From a checkpoint of a small masked image model.
Training: muon at rate 0.002, 17000 steps, batches of 192.
Data: trained on photos of plants, animals and fungi (iNaturalist), 41.9 epochs.
Rows from block 11 of the encoder of a small masked image model, named by matrix and row number. Rows with one number belong to one neuron. Each number is 128 + 24 x the weight over its row's rms, rounded and kept within 0 to 255. All counts start at 0. Numbers have three digits each.
After each neuron's rows are labels from the 100 images, of 14976, where the neuron reaches its highest value: "colour at peak" is the nearest of a few named colours to the mean colour under the peak. Only what is clearly more common there than usual is listed. The data: photos of plants, animals and fungi (iNaturalist). In brackets: how many of the 100.
# fc1: MLP up (encoder.blocks.11.mlp.fc1.weight, 960x160), inputs 54-107
# fc2: MLP down (encoder.blocks.11.mlp.fc2.weight, 160x960, transposed), outputs 54-107

fc1.16:095134103137143103116131124136178177127142112105151161125142114122160119116120148138129176129101104145073132109101100118139128133122137161125148119121150076147134
fc2.16:130122125159158142107109138052094085118128134134061112151120123099142139133148108128106106156131112143106093147153097176123094127137165092096125118179160137137121
colour at peak: black (29)

fc1.389:118116131179116157094115152100149115105126098141115114092146118147173122126142158095157141099147146119116163121137163133089127114083174135134079136164137137175150
fc2.389:158133123089095091128175148122115143137126111157125107114135132180150124113154097109152148141140140133122135144137152123106155129104129142078101116102135130167092
colour at peak: cyan (34)

fc1.547:120120122135113156113136094164109147130146122110092147166127149099115111100185104131106091108111115110086115117143117122130149118149144102172102120135137124134098
fc2.547:128120153104127140117137102109151132133147128129163148166154151118121107111126172161154137133124147107118176082104125146119128136138120158120143110165129133138131
colour at peak: brown (58)

fc1.265:145132103106137130121129113144119112130069092113155149120119121151089139137115136158144148117121125096121113120106121113097128137107170161094116124168157126123083
fc2.265:124106118098065142136141167197137127138122117176177149158126138125136122125141103111107113140156164142085197124118107110127123158138105118126125106126152148128088
colour at peak: brown (64)

fc1.755:083120132113097136118136141092084149098113153155118132109087152173155139141104087146118137156143107140133163173122152129147122100111132133092090143162128141080118
fc2.755:154148166164155112139121085151165149139164106125147132162167156099093109115137167138160129084147123141111132133121162165159072099152150119175118112146118098109125
colour at peak: grey (77)

fc1.161:149136128162121166193136126130117115105099107084113135126115087090145101142107095117130102152088080172115180131079095112107141111109144159119090125096113121089124
fc2.161:092133107100142155126141140142149092115141139132107108133096139145082113150133142102128114131104105119145120157127095182122145129172116109158113148099161125089122
colour at peak: black (32)

fc1.447:159121181116129135131112142126127149161185132124136132163120138137074133105129111135146098119123137127098130122141162169125160096157159111121131091120110113101136
fc2.447:122138095136175125108116137135227137130111145129094088113133085094126118143128135110133086136085113096147140131112159129133146123137155130139169124118123115152140
colour at peak: pink (36)

fc1.359:135144104102114111093130130141111158106100131116098144119101101135135148155124081142151153123179105157099061122100120154149124130148136161118083128115146149116148
fc2.359:147151115151131145181161134109150128118142129151116116126131116084131138099212154099089140126126125125117123115126098086141107133152087151167168111122125116143141
colour at peak: black (32)

fc1.194:121115137097128168178120150115130127091147084115109100114078091119155131128118103110153086131128126114126157133153141138105148136170124124123145080131147171112098
fc2.194:129109162145109114122124138142120091149100099126145126154137130092113107149137137110137127101126155111150131132150121105160093153124134089147140168154107143129150
colour at peak: pink (27)

fc1.663:142118135174141142123125110124167115142166155172150144127111148146145111144104143123155171109112132121144110114112137134101152121204132124130089148131112140139118
fc2.663:121142095086145139172169094141107120162102117131145151127155102157149135125140113129131120103149082105136159122157145118084147147124098165031126099154120119140148
colour at peak: grey (84)

fc1.540:119122117093140098133154145132143103139130117141103119139142133139139145125147084157102119117125140141174178151127117166102120107100122149129144072118121141152137
fc2.540:070106180117109114117102149118100153148115104146104195109097115137123167147093127153113118117172110139126168118155096103151106126107139054144121144115130131125135
colour at peak: black (26)

fc1.573:096182106117135158169163145120089138091084154105124150123120104111146123140132108143108123163129132131140115161149111134098122100103097123157126126149164113153137
fc2.573:121132133096174123115168110079095156122143093163141125127141123139113143130115150150162135131149125082171147128099131111101131157142151114086072082115123170157090
colour at peak: pink (32)

fc1.501:111142085156109152114194108123120124130152120160096131092144165126148131153120119122106115140150139130131129124150148137089111158118119135118115127130155136117140
fc2.501:114133105128159151135137132119138164166095100144118136137127106111152082116154111145102145143114147106145145129113134122117156072139103111162113093111137118154174
colour at peak: pink (28)

fc1.747:098138111119115126161163151094116145122139140177091124172050087131143111145154114106151146113166145083110120126117139129163090132133123142116128117121142140107153
fc2.747:104135106095107155126106118139054082157112148151120137149125114119096111166145118125146119142167145149097115094094137139148104113140125121131120123135147125154125
colour at peak: pink (27)

fc1.526:125128124115117104130138131158166108103098125097105159118147150148159136138166132117145126130112117119137167111092116127111125135163132143149138091104136111095154
fc2.526:144118135126160118136129114154115087136118134183144139131099136140124135131097154135136165130183150114085115116140111137128119155137133147120121155106106168090129
colour at peak: black (35)

fc1.671:104104127148124134107149167160103106086120141160138068137193137109126130123128110137118102114132119136090108129133173156170104146089096161124112139117115113107160
fc2.671:121153155111127122157162121140138149120113150122128145151131120118118131108131151130073128116145095119098121198096119116091148137142094106107143099120132108087131
colour at peak: cyan (40)

fc1.40:121128201096121149138107125136107128140107108153124130120186177097066157131140131130157086153102074139115132157117158120082099123131113111126128148154126119138174
fc2.40:134145077156159121157099142111164138148144130138098106096178095143123152147100108108130111109112105112184134142144151087162167138142110093104115111124112146108139
colour at peak: pink (28)

fc1.165:089091153087123130147114143144175126126133087105100161127122088087147109149154130130137161142158145144094205139111128116151145116120091168163172107117160132075140
fc2.165:116131100165161121149133111145120138161118127124148101128135106123136120088059126156132142079141119129128133103114084090140170141107139108145118117158110127098140
colour at peak: black (36)