A small masked image model, trained from scratch: batches of 192.
Rows from block 11 of the encoder of a small masked image model, named by matrix and row number. Rows with one number belong to one neuron. Each number is 128 + 24 x the weight over its row's rms, rounded and kept within 0 to 255. All counts start at 0.
After each neuron's rows are labels from the 100 images, of 14976, where the neuron reaches its highest value: "responds to" is what is common among them; "colour at peak" is the nearest of a few named colours to the mean colour under the peak. Only what is clearly more common there than usual is listed. The data: photos of plants, animals and fungi (iNaturalist).
# fc1: MLP up (encoder.blocks.11.mlp.fc1.weight, 960x160), inputs 108-159
# fc2: MLP down (encoder.blocks.11.mlp.fc2.weight, 160x960, transposed), outputs 108-159

fc1.544 [165 107 127 114 147 157 118 120 113 144 145 144 100 150 154 106 137 104 174  92 132 113 172 162 160  94 140 149 121 168 141 143 140 124  87 153 149 150  85 186 160 114 148 175 110 134 131 146  78  77 138 133]
fc2.544 [168 110 123 155 153 157 121 152  85 123 105 143 131 128 118 152 142 118  99 160 117 114 145 120 218 143 154 129 113 147 107 166 105  93  79 109 126 163 146 123 134 126 112 122 124 189 100  93 106 114 125 130]
responds to: order Passeriformes
colour at peak: brown

fc1.632 [123 105 106 101 125 133 138 110 101 176 178 143  64  92 143 130 134  82 104 130 150 116 154 119  78 122 114 148 108 124 112 163  90 139 140 102 133 105 135 155 163 157 125 151 107 138 147 105 140 121 107 113]
fc2.632 [111 191 139 152 138 141 136 183 146  90 161 142 122 150 176 131  98 149 141 102 110 159 116  74 101 175 113 124  90 120 137 159 115 118 123 115 106 147 102 113 139  88 106 121 115 111 131 110  87 138 112 142]
responds to: phylum Chordata; class Aves; order Charadriiformes; order: Anseriformes
colour at peak: grey

fc1.200 [147 119 134  69 147 144 139 133 131 138 160 103 112 108 142 114 114 103 115 159 180 105 147 133 149 129 151 145 122 119 144  91 116  88 129  77 143 143  89 139 153  97 127 124 104 123 150 125 137 132 118 100]
fc2.200 [154 135 149 160 108  90 121 104  91 125 137 128 151 115 145 109 102  76 109 108  92 175 146 135  80 147 105 133 158 163 145 134 149 132 105 155 122 145 142 120  99 127 138 113 120 142 124 160 130 131 117 105]
responds to: order Charadriiformes
colour at peak: grey

fc1.354 [ 96 109 115 107 124 136 123 110 141 104 140 158 126 138 123 151 120 121 137  97 127  88 120 113 198 170  72  99 140 165 111 152 137 114 129 122 117 117 152  92 209 113 114 145 100 159 118 151 121 121 113 141]
fc2.354 [153 141 147 135  93 129  88  65 132 143 129 118 138 109 149 135 119 136  99 175 154 164  98 119 202 145 128 107 135  73 150 126 110  94  96 126  97 117 154 113 119 139 122 119  97 104 124 146 109 131 122 120]
responds to: class Insecta; phylum Arthropoda; order Lepidoptera
colour at peak: brown

fc1.762 [129 142 158 154 141 142 117 156 140 124  92 132 156 132 125 102 126 201 145 159 123 122 110 185 169 131 121 151  94  94 123 105 166 108 145 123 116 131 154  95 102 138  91 151 157 128 130  97 148 139  86 131]
fc2.762 [152 158 118 119 140 153 100 100 126 130 119 135 118 100 155 113 135 144 140 148  85 109 141 130 236 135 123 125 108 115 112 109 139 110 100 132 116 156 142 134 116 138 121 129  89 119 138  95 169 135 108 122]
responds to: order Passeriformes
colour at peak: pink

fc1.681 [140 170 131 120 137 109 113 137 120 151 115  96  94 109 128 156 146 130 162 134 108 138 112 144 153  87 129 116 143  81 116  81 135  96 181  88  99 143 172 126 130 104 135 123 137 107 154 130 103 127 136 142]
fc2.681 [ 90 134 112 144 124 126 144 143 156 101 156 136 132  97 121 120 173 135 128 150 142 116 108 113 151  93 158  96 100 134 159  84 125 134 154 114  97 181 105 122 163 104 141 125 136 128 106 111 140 166 103 117]
responds to: phylum Chordata; class Aves
colour at peak: grey

fc1.52 [119 158 154 116 140 165 102 164 117 115 129  94 120 124 156 141 135 125 113 102 142 156  91 128  77 126 130 125 122 132 104 121 100 113 123 199 176 148 104 146 109 147 122 108  85  94 114 108  72 161 148 138]
fc2.52 [128  95 107 126 123  98 179 142 128 119 103 124 145 122 117 132 116 122 110 161 161 142 125  94 123 103 112 105 152 126 154 144 126 136 112 110 166 120 122 121  81 132 117 146 172  97 140 134  98 124 124 149]
responds to: phylum Chordata; class Aves
colour at peak: grey

fc1.701 [116 139 147 139 139 137 113 105 169 158 167 111 141 163 149 131 101 147 118 145 137 166 154 117 113 121 132 102 124 123  96  73 105 135 110 125 122 130 115 131 149 162 105  92 113 119 152 204 123 137 152  90]
fc2.701 [101 118 132 139 130 110 106 140 135 114 137 106 157 142  95 142 138 118 109 125 147 120 123  64  51 133 110 121 140 161 181 144 177 116 129  58  91 107 154  77 115 160 180 143 146 190 119 141 131 150 117 125]
responds to: order Anseriformes; family: Anatidae
colour at peak: grey

fc1.349 [143 148 141 109 180 126 137 135 131 110 104 113 158 113 114 129 126  92 160 190 134 164 101  94 126 168 131 134 126  91 149 108 110  71 147 125 109 114 146 145 158 127 107 141  94 104 111 121 128 156 105 149]
fc2.349 [ 76 118 132 130  89 139 123 122 119 117 133 137 117  87 113 113  99 110 117  92 119 115 115 141 123 171 166 130 120 162 135 114  96 146 120 118 110 113 115 102 126 147 149 124 147  87 167 137 151 141  79 124]
responds to: order Anseriformes; family: Anatidae
colour at peak: grey

fc1.26 [102 158  88 161 123 131 103 128 135 106  61 152 159 126 123 127 116 144  85 152 121 100 155 116 156 130 145 125 178 152 169 123 112 109 146  54 128 117 114 114 136 142 110 127 130 134  86 143 129 113 115 134]
fc2.26 [ 96 144 111 111 106 169 132 119 102 111 162 147 122 111 133 114 129 119 137 149  60 155 135 151  61 155 147 151 129 118  94 116 125 162 127 128  91 103 148 169 113 133 162 143 135 131 159 130 120 124 117 115]
responds to: order Passeriformes
colour at peak: white

fc1.664 [106 149 150  92 135  86  87 142 157 156 114 113 120 125 100 124 127 139 120 138 233 136 129 153  76  93 111 145 149 111 135  88 106 122 112 160 121 111 143 178 116 134 113 109 115 106 141 117 140 129 124 162]
fc2.664 [155 120 115 150 161 160 150  81 137 107 164 119 125 128 160 118 122  99 118 111  88 102 103  93  63 175 110 132 125 133 124 144  94 113 125 100 178 121  98 103 151 119 147 123 109 129 170  91 112 138 137 115]
responds to: phylum Chordata; class Aves; order Charadriiformes
colour at peak: grey

fc1.725 [158 122 142 126 147 136 121 135 116 133 107 162 103 115 151 121 121 109 149 106 117 133  93 136 102 113 192 151 130 161 138 126 134 139 146 162 134 135 147 146 140 148 129 125 125 139 107 124  94 163 143 147]
fc2.725 [ 97 154 117 141 113 151 165 119 112 126 170 122 117 142 179 105 143 144 165 136 144 131 128 108  99 129 111 129 125  94 150 117 127 121 102 129 111  99 136 147 131 120 111 117 101 183 128 164 149 150 173 111]
responds to: class Insecta; phylum Arthropoda; order Lepidoptera
colour at peak: white

fc1.490 [134 114 154 139  93 114 131 112 102 151 140 122 117 147 109 150 116  88  63 113  78 121 128 139 165 139 100 149  99 113 146 124 140 129  86 161 131 111 136  93  90 112 130 137 134 132 101 116 165 183 122 148]
fc2.490 [ 79 136 160  88  78 142 146  81 107 138 122 106 137 110 141 146 116 121 149 117 128 139 158 151 182 143 110 114 145 108 112 125 105 121 122 177 138 159 158 105 143 153 145 154 102 125 143 127 142 146 144 108]
responds to: class Aves; order Passeriformes
colour at peak: pink; white

fc1.311 [123 178 157  66 120 111 118 143 110 148 161 131 129 164 174 104 135 148  99 151 136 139 140 139 110 110 149 167 121 148 117 138 124 130 101  83 124 107 116 163 154 167 139 102  96 168 134 112 146 159 127  84]
fc2.311 [145 117 165 171 147 145 106 108 141 117 134 110 121 134 123 127  91 143 167 129 118 118 110 137 100 157 173 152 135 141 162 140 148 167 125 139 126 176 153  74 115 206 156 124 150  90 106 108  86 134  96 106]
responds to: class: Aves; order Anseriformes; family: Anatidae; order Charadriiformes
colour at peak: grey

fc1.623 [145 151 126 184 140  89 109 135 126 149 143 151 149  99 107 147 154 129 114 128 141  89 123 114 137  75 151 127 149 155 152 104 141 147 163 117 112 158 117  79 119  94 110 131 149 137 100 145 170 178 106 133]
fc2.623 [107 136 119  90 125 164 121 157  91  97 149 101 110 141 125 121 125 165 117 120 104 165 116 181  75 139 146 127 126 114 136 158 143 118 158 110 127  86  81 139 165 152 171 140 136 111 143  99 125  95 110 139]
responds to: phylum Chordata; class Aves; order Passeriformes
colour at peak: cyan; white

fc1.505 [123 135 114 120 161 103 138 123 119 119 128  84 124 141 122  94 131  87  77 142 136 133 154 145 139 143 123 103 162 183 112 162 129 151 103  79 119 182 153  71 137 150 123  95 112 116 129 125 115 159 169 125]
fc2.505 [106 102 103  98 122 122 140 110 100 158 154 147 136 139 100 100 102 140  89 172  98 167 148 128  11 109 145 110 134 144 129 146 127 136 142 127 102 126 139 152 121 140 121 121 122 163 136 124 141  78 128 125]
responds to: phylum Arthropoda; class Insecta; order Lepidoptera
colour at peak: pink

fc1.426 [159 106 146 110 138 126 110  99 140 109 126 174 100 120 137 149 132 129  99 167 155 130  87 103 138 152 104 142 102 112  85 141 139 117 179 141 161 111 130 140 119 130  91 145 129 116 137 132 102  84  82 118]
fc2.426 [123 109 124  99 141 105 111 127 111 101 131 104 164 162 145 104 127 154 130 149 105  83 126 128 218 126 140 122 132  91 122  90 107 100 103 104 138 168 131 121 120 143 135 103 146 154 139 142 105 133 134 156]
responds to: order Passeriformes
colour at peak: grey

fc1.181 [145 108 133 128 136  93 146  93 174 151  95 147 134 130 121 114 122 182  43 150  88 134 136 128 144 102 106 172 150 125 183 141 122  89 128  79 127 147  96 117 158 129 102 124 130 162 115 132 132 168 142 121]
fc2.181 [122 131 107 140 130 132 117 145 109 126 108 136 118 128 152 115 105 140 141 132  87 115 120 118  83 111 157 114 141 196 127  97 106 152 133 143  94  75 128 168  90 107 106 171 111  98 162 115 118 124 126  87]
responds to: order Anseriformes; family: Anatidae
colour at peak: grey

fc1.707 [140 102 145 170 155 135 150 105 122 128 157 141 143 118 123  71 128 126  99 180  98 107 110 153  93 131 118 124 126 138 136 131 142 127 128 100 146 119 132 128 132  90 152 128 148 100 147 143 164  92 129  76]
fc2.707 [147 129 125 121 122 155 135 110 109 159 113  98 116 104 169 103 153 127 125 144 123 150 147 151 100 116 119 125 137 136 133 110 155 156 158 132 100 126 127 138 161 139 121 139 150  80  85 133 149  86 139 132]
responds to: order Accipitriformes; family: Accipitridae
colour at peak: pink

fc1.763 [ 90 167 109  91 127 150 138 149  92 112  97 104 164 131 135 127  89 135 140 122 155 139 108 160 109 130 146 130 117 104 115  97 111 121 154 140  88 129  92 146 165 132 128 136 114  91 139 136 152  80 105 165]
fc2.763 [107  95 156 133 149 110 118 176 143 143 141 127 127 141  87 172 142 110  94 139 131  91 138 103 162 143 121 111 106 140 122  79 128 152 126 175 133 145 120  95 132 101 123 110 131 136 177 132  97 124 136 140]
responds to: order Charadriiformes; order Anseriformes; family: Anatidae
colour at peak: grey

fc1.596 [125 147 118  94 133 128 145 161 133 125  92 119 103 133 169 126 159 166 125 160 145 124 150 118 128 155 123 110 130 113 112 136 149 100 139 158  90 140 116 128 150 109 155 130  99 112 129 146 109 154  96 102]
fc2.596 [ 93 100 165 133 148 138 106  92 122 143 124 121  78 137 138 166 123  62 104 120 165  81 119 129 239 131 126 155 130 142 130 152 134 127 137 138 143 145 112 114 161 123 104 102  96 140 161 101 123 114 119 133]
responds to: class Aves; order Charadriiformes
colour at peak: grey

fc1.580 [104 144 127 136 106  68 134 110 120 131 136  85 152 103 117 149 134 136 117 136 170 161 110 170 150 122 131 142 143 115 115  98 161 150  98 143 116 137 108 136 119 154 129 127 107 169 105 151 138 207 112 110]
fc2.580 [132 102 105 121 106 131 146 124 112 114 111 166 107 135 138 128 123 159 140 124 102 115 131 166  71 116 168 136 161 150 132 116 123 151 103 118 111 159  65 103  99 132 150 161 110 132 127 142 110 103 119 124]
responds to: order Lepidoptera
colour at peak: grey

fc1.618 [106 116  88 178 138 182 131 119 170 107 101 174 119 183  77 138 113 124 149 136  78 120 142 144 140 122  97 163 119 158 118 116 104 160 112  91 110 139 197  69 126 125 165 155 114 147 126  91 133 134 116 146]
fc2.618 [ 75  79 135  47 130 114 108 134 135 113 192 189 139 119 144 115 125 145 122 165 143 132 123 154  73 151 132 120 126  72 133 120 130 157 140 122 119 130 137 166 126 119 123 130 149  83 127 126 130 123 147 108]
responds to: phylum Tracheophyta; kingdom Plantae; class Magnoliopsida
colour at peak: grey

fc1.388 [109 125 107 101 114 131 118 110 133 119 134 144 149 123  73 121 171  97  71 128  93 133 122  78 132 126 122  90 133 179 154 163 143 132 132 140  86 111 145 123 133 111 131 140 115 128 111 158 113 107 128 143]
fc2.388 [129 198  97 165 106 153 149 103 155 137 132 172 142 132 153 158 114 132 164 131 145 130 153 159 118 108 105 133 112 121 125  91 131 127 186 123 172 140 106  94 117 166 135 147 149 114 123 169  92 154 102 141]
responds to: phylum Tracheophyta; kingdom Plantae; class Magnoliopsida
colour at peak: brown

fc1.61 [135 126 121 124 149 153 124 128 113 127 118 124 132 152 114 101 118 102  94 135 136  80 127  81  99 174 117 142 148  82 125 123 153 197 149 137 122  93 159 124 165 150 146  99 108 154 130 128 138 141 138 135]
fc2.61 [104 129 122 142 147 145 135 110 156  85 124 188 126 122 138 150  94 102 164 178 117 122 100 128  84 154 138 159 128 117 117 118 133 129 117 134 126 207 133 123 142 153  75 109 126 114 122  88 134 133 128 145]
responds to: order Accipitriformes
colour at peak: white

fc1.541 [129 106 141 134 138 168  85 116 126 154 109  89 156  96 164 136 116 135 170  98 110 146 116 156 121 115 109 112 129 107 110 122 145 147 123 155  98 136 110 112 146 155 139 153 104  83  96 132 115 112  83 113]
fc2.541 [119 104 144 113 102 123 149 138 148 138 103  57 128 147 136 146 123 111 104 141 161 156 134  96 157 169  93 129 126 120 132 120 105 162 132 138 148 131  98  88 109 100 115  98 141 134 170 127  97 115 131 114]
responds to: order Passeriformes
colour at peak: brown

fc1.747 [127 170 159 167  84 108  67 147 108 113 140 107 111 139 153 157 138 135 104 119 135 118 140 174 179 154  92 139 127 130 117 105 123 136 112 171 128  99 144 105 152 142  87 162 139 114 179 133 163 131 141 130]
fc2.747 [108 114  92 129 141 135 154  93  97  98 110 152 128 151  63  97 167 131 135 145 146 139 110 159 179 165 177 167  91 114 152 108 155 165  97 139  91 129 124 145 129  85 145  95 113 109 141 133 150 142 189 142]
responds to: order Passeriformes
colour at peak: pink

fc1.712 [128 139  99 159 143 155 109  99 145 111 121 134 128 188 175 118  84 119 175 170  93 105 128 115 101  79 146 128 141 196 141 132 104  99 131 114  96 147 104 112 130 145 128 176 123 121  96 124 113 140 116 118]
fc2.712 [109 113 115  68 124 127 122 140  98 126 131 134 138  97 119 131 131 129  96 183 140 116 131 138 176 153  82 142 123 129  90 130 139 177 113 124  94 129 156 152 125 121 109 106 121 143 152 179 131  90 145 108]
responds to: order Charadriiformes
colour at peak: grey

fc1.694 [148 130 123 139 142 128 147 136 120 118 129 148 135 162  98  99 140 102 120 122 150 149  99 116 107 112 133 116 129 138 178 144 148  83  92 115 117 173 177 127 112  94 105 131 140 123 115 103  94 117 142  87]
fc2.694 [141 116 126 129 144 119  66 138 152 120 112 175 113  95 112 110  84 139 134 150 140 148 114 144 135 102 137 110 109 140  97 139 115 107 100 105 100  46 102 113 132 118 135 127 164 140 122 150 106 104 134 149]
responds to: order Passeriformes
colour at peak: white

fc1.604 [145 168 160  96 101 137 139 124 143 125 157 123 144 161 176 137 122 111 118 120 165  69 140 106 123 106 137 119  91 124 150 151 111  74 128  95 116 146 132 109 100 152  80 103 143 142 147  85 149 138  90 157]
fc2.604 [151 129 124 158 176 190 106 126 103 124  83 158 108 186 114  92 119 108 137 137 119 130 139 104  92 125 131 143 105 154 119 141 164  99 139 128 122 134 102 120 113 118 130  84 106 131  93 127  97 117 112 157]
responds to: phylum Chordata; class Aves; order Anseriformes; family: Anatidae
colour at peak: grey

fc1.400 [119 129 130  93 118 108 153 133 167 132 142 103 145 113 120 159 100 152  97 144 118 108 143 156 138 161 161 138 135 113 129 110 133 101 110 104 127 150 136 164 118  92 128 134 145 120 103 120 108 142  82 127]
fc2.400 [ 93 148 129 105 137 140 118 111  96 163 139 135 161 165 165 134  95 104 149 102 162 129 152 136  59 135 131 152 151 145 115 134  99 114 116 179 112 123 136 127  89 138 148 133 108  72 102  98 136 137 108 132]
responds to: phylum Chordata; class Aves; order Anseriformes; family: Anatidae
colour at peak: grey

fc1.336 [118 127 144  95 142 112 115 127 114 153  83 125 143 129 134 127  80 114 146 123 120 123 134  78 112 154 169 155 171 102 160 153  96 128 176 169 125 126 142 157 108 111 110 137 122 120 154 143 134 183 133 132]
fc2.336 [133 137 123 115 113 127 126 149 142 125 176 125 107 107 112 115 111 104 136  98 145 132  76 159 114 132  95 139 121 180 108 121 112 115 129 131  87 175 103 138 171 122 122 127 146  94 149 165 174 129 106 123]
responds to: order Lepidoptera
colour at peak: grey

fc1.265 [145 118 161  86 128 132 126 118 118 102 149 152 117 105 130 108 113  98 167  76 118 134 125 137 100 124 156 111  98 143 105 121 154 166 121 143 168 136 124 151 127 138 173 125 130 163 139 165  68 102 150 129]
fc2.265 [127 102 177 159 112 170 138 140 124 143 120 161 161 113  98 151  75 150 122 109 161 151 149 130 126 133 120 116 131  80 132 133 107 109 146 142 108 137 124 108 106 126 158 118 142 128 116 115 109 142 105 150]
responds to: phylum Arthropoda; class Insecta; order Lepidoptera
colour at peak: brown

fc1.59 [ 97 123 158 101 136 131 126  95 137 128 151 127 118 134 125  77  86 117 130 136 107 175 127 141 107 121 119 117  97 209 121  90 105 140 130 132  99 155 134 139  88 123 157 152  96 117 123 110 160 149  91 139]
fc2.59 [131 119 180 144 110 137 150 144 102 156  95 109 102  99 135 164 109 109 117  98 114 144 183 115 124 118 101 129 160 114 120 107 161 148 183 149 125 110 146  97 118 148 125 153 153 146 156 187 109 132 156 153]
responds to: phylum Arthropoda; class Insecta; order Lepidoptera
colour at peak: brown; black

fc1.567 [142 105  80 105 127 131 119 163 125 152 140 120 117 120 173 137 170 125 162 103 164 125 106  84 170 142  79 127 145 120 146 121 150 134 142  93 146 144 110 167 124  64 142 101 116 170 161  77 134  87 175 127]
fc2.567 [163 122  75 113 135 124  96 124 148 134 175 113 146 127 125 124 178 133  85 150 120 137 115 115 163 163 123 180 123 103 103 109 105 160 129 148 104 159 139 157 119 152 155 122 127 165 126 131 122 146 149 155]
responds to: order Accipitriformes; family: Accipitridae
colour at peak: white; pink

fc1.599 [130 132 152 100  89  95 133 109 134 158 113  92 137 126  85 137 128 111 160 128 173  87 129 130 128 116 154 110 152 117 191 130 126 108 130 116 141 112 101 166 101 113 138 153 107 129 110 146 141 120 153 115]
fc2.599 [107 108 137 155 139 120 130 103 127 129 170 106 100 126 120  89 137 153 103 150  97  99 149 130 153 148 129 133 108 163  89 132 136 155 147 130 137 120 130 107 143 138 132 108 134 159  62 133  93 118 129 163]
responds to: class Aves
colour at peak: cyan

fc1.572 [170 111 100 132 116 115 110 154 151 135 123 185 157 118  99 154 116 126  91 173 137 143 170 121 123 132 152 137 104 172 158  81 128 155 158  79  93 102 109 103 140 114 121 125 111 147  91 140  87 150 147 132]
fc2.572 [109 137 165 161 113 115 143 120  96 135 140 122 156 138 151 112 122 155 113 102 107 155 132 123  46  98 158  95 152 156  97 141 125 131 137 129 164 191 133 155 109 109 155 129 101 108 140  91 115 105  96 135]
responds to: order Anseriformes; family: Anatidae
colour at peak: grey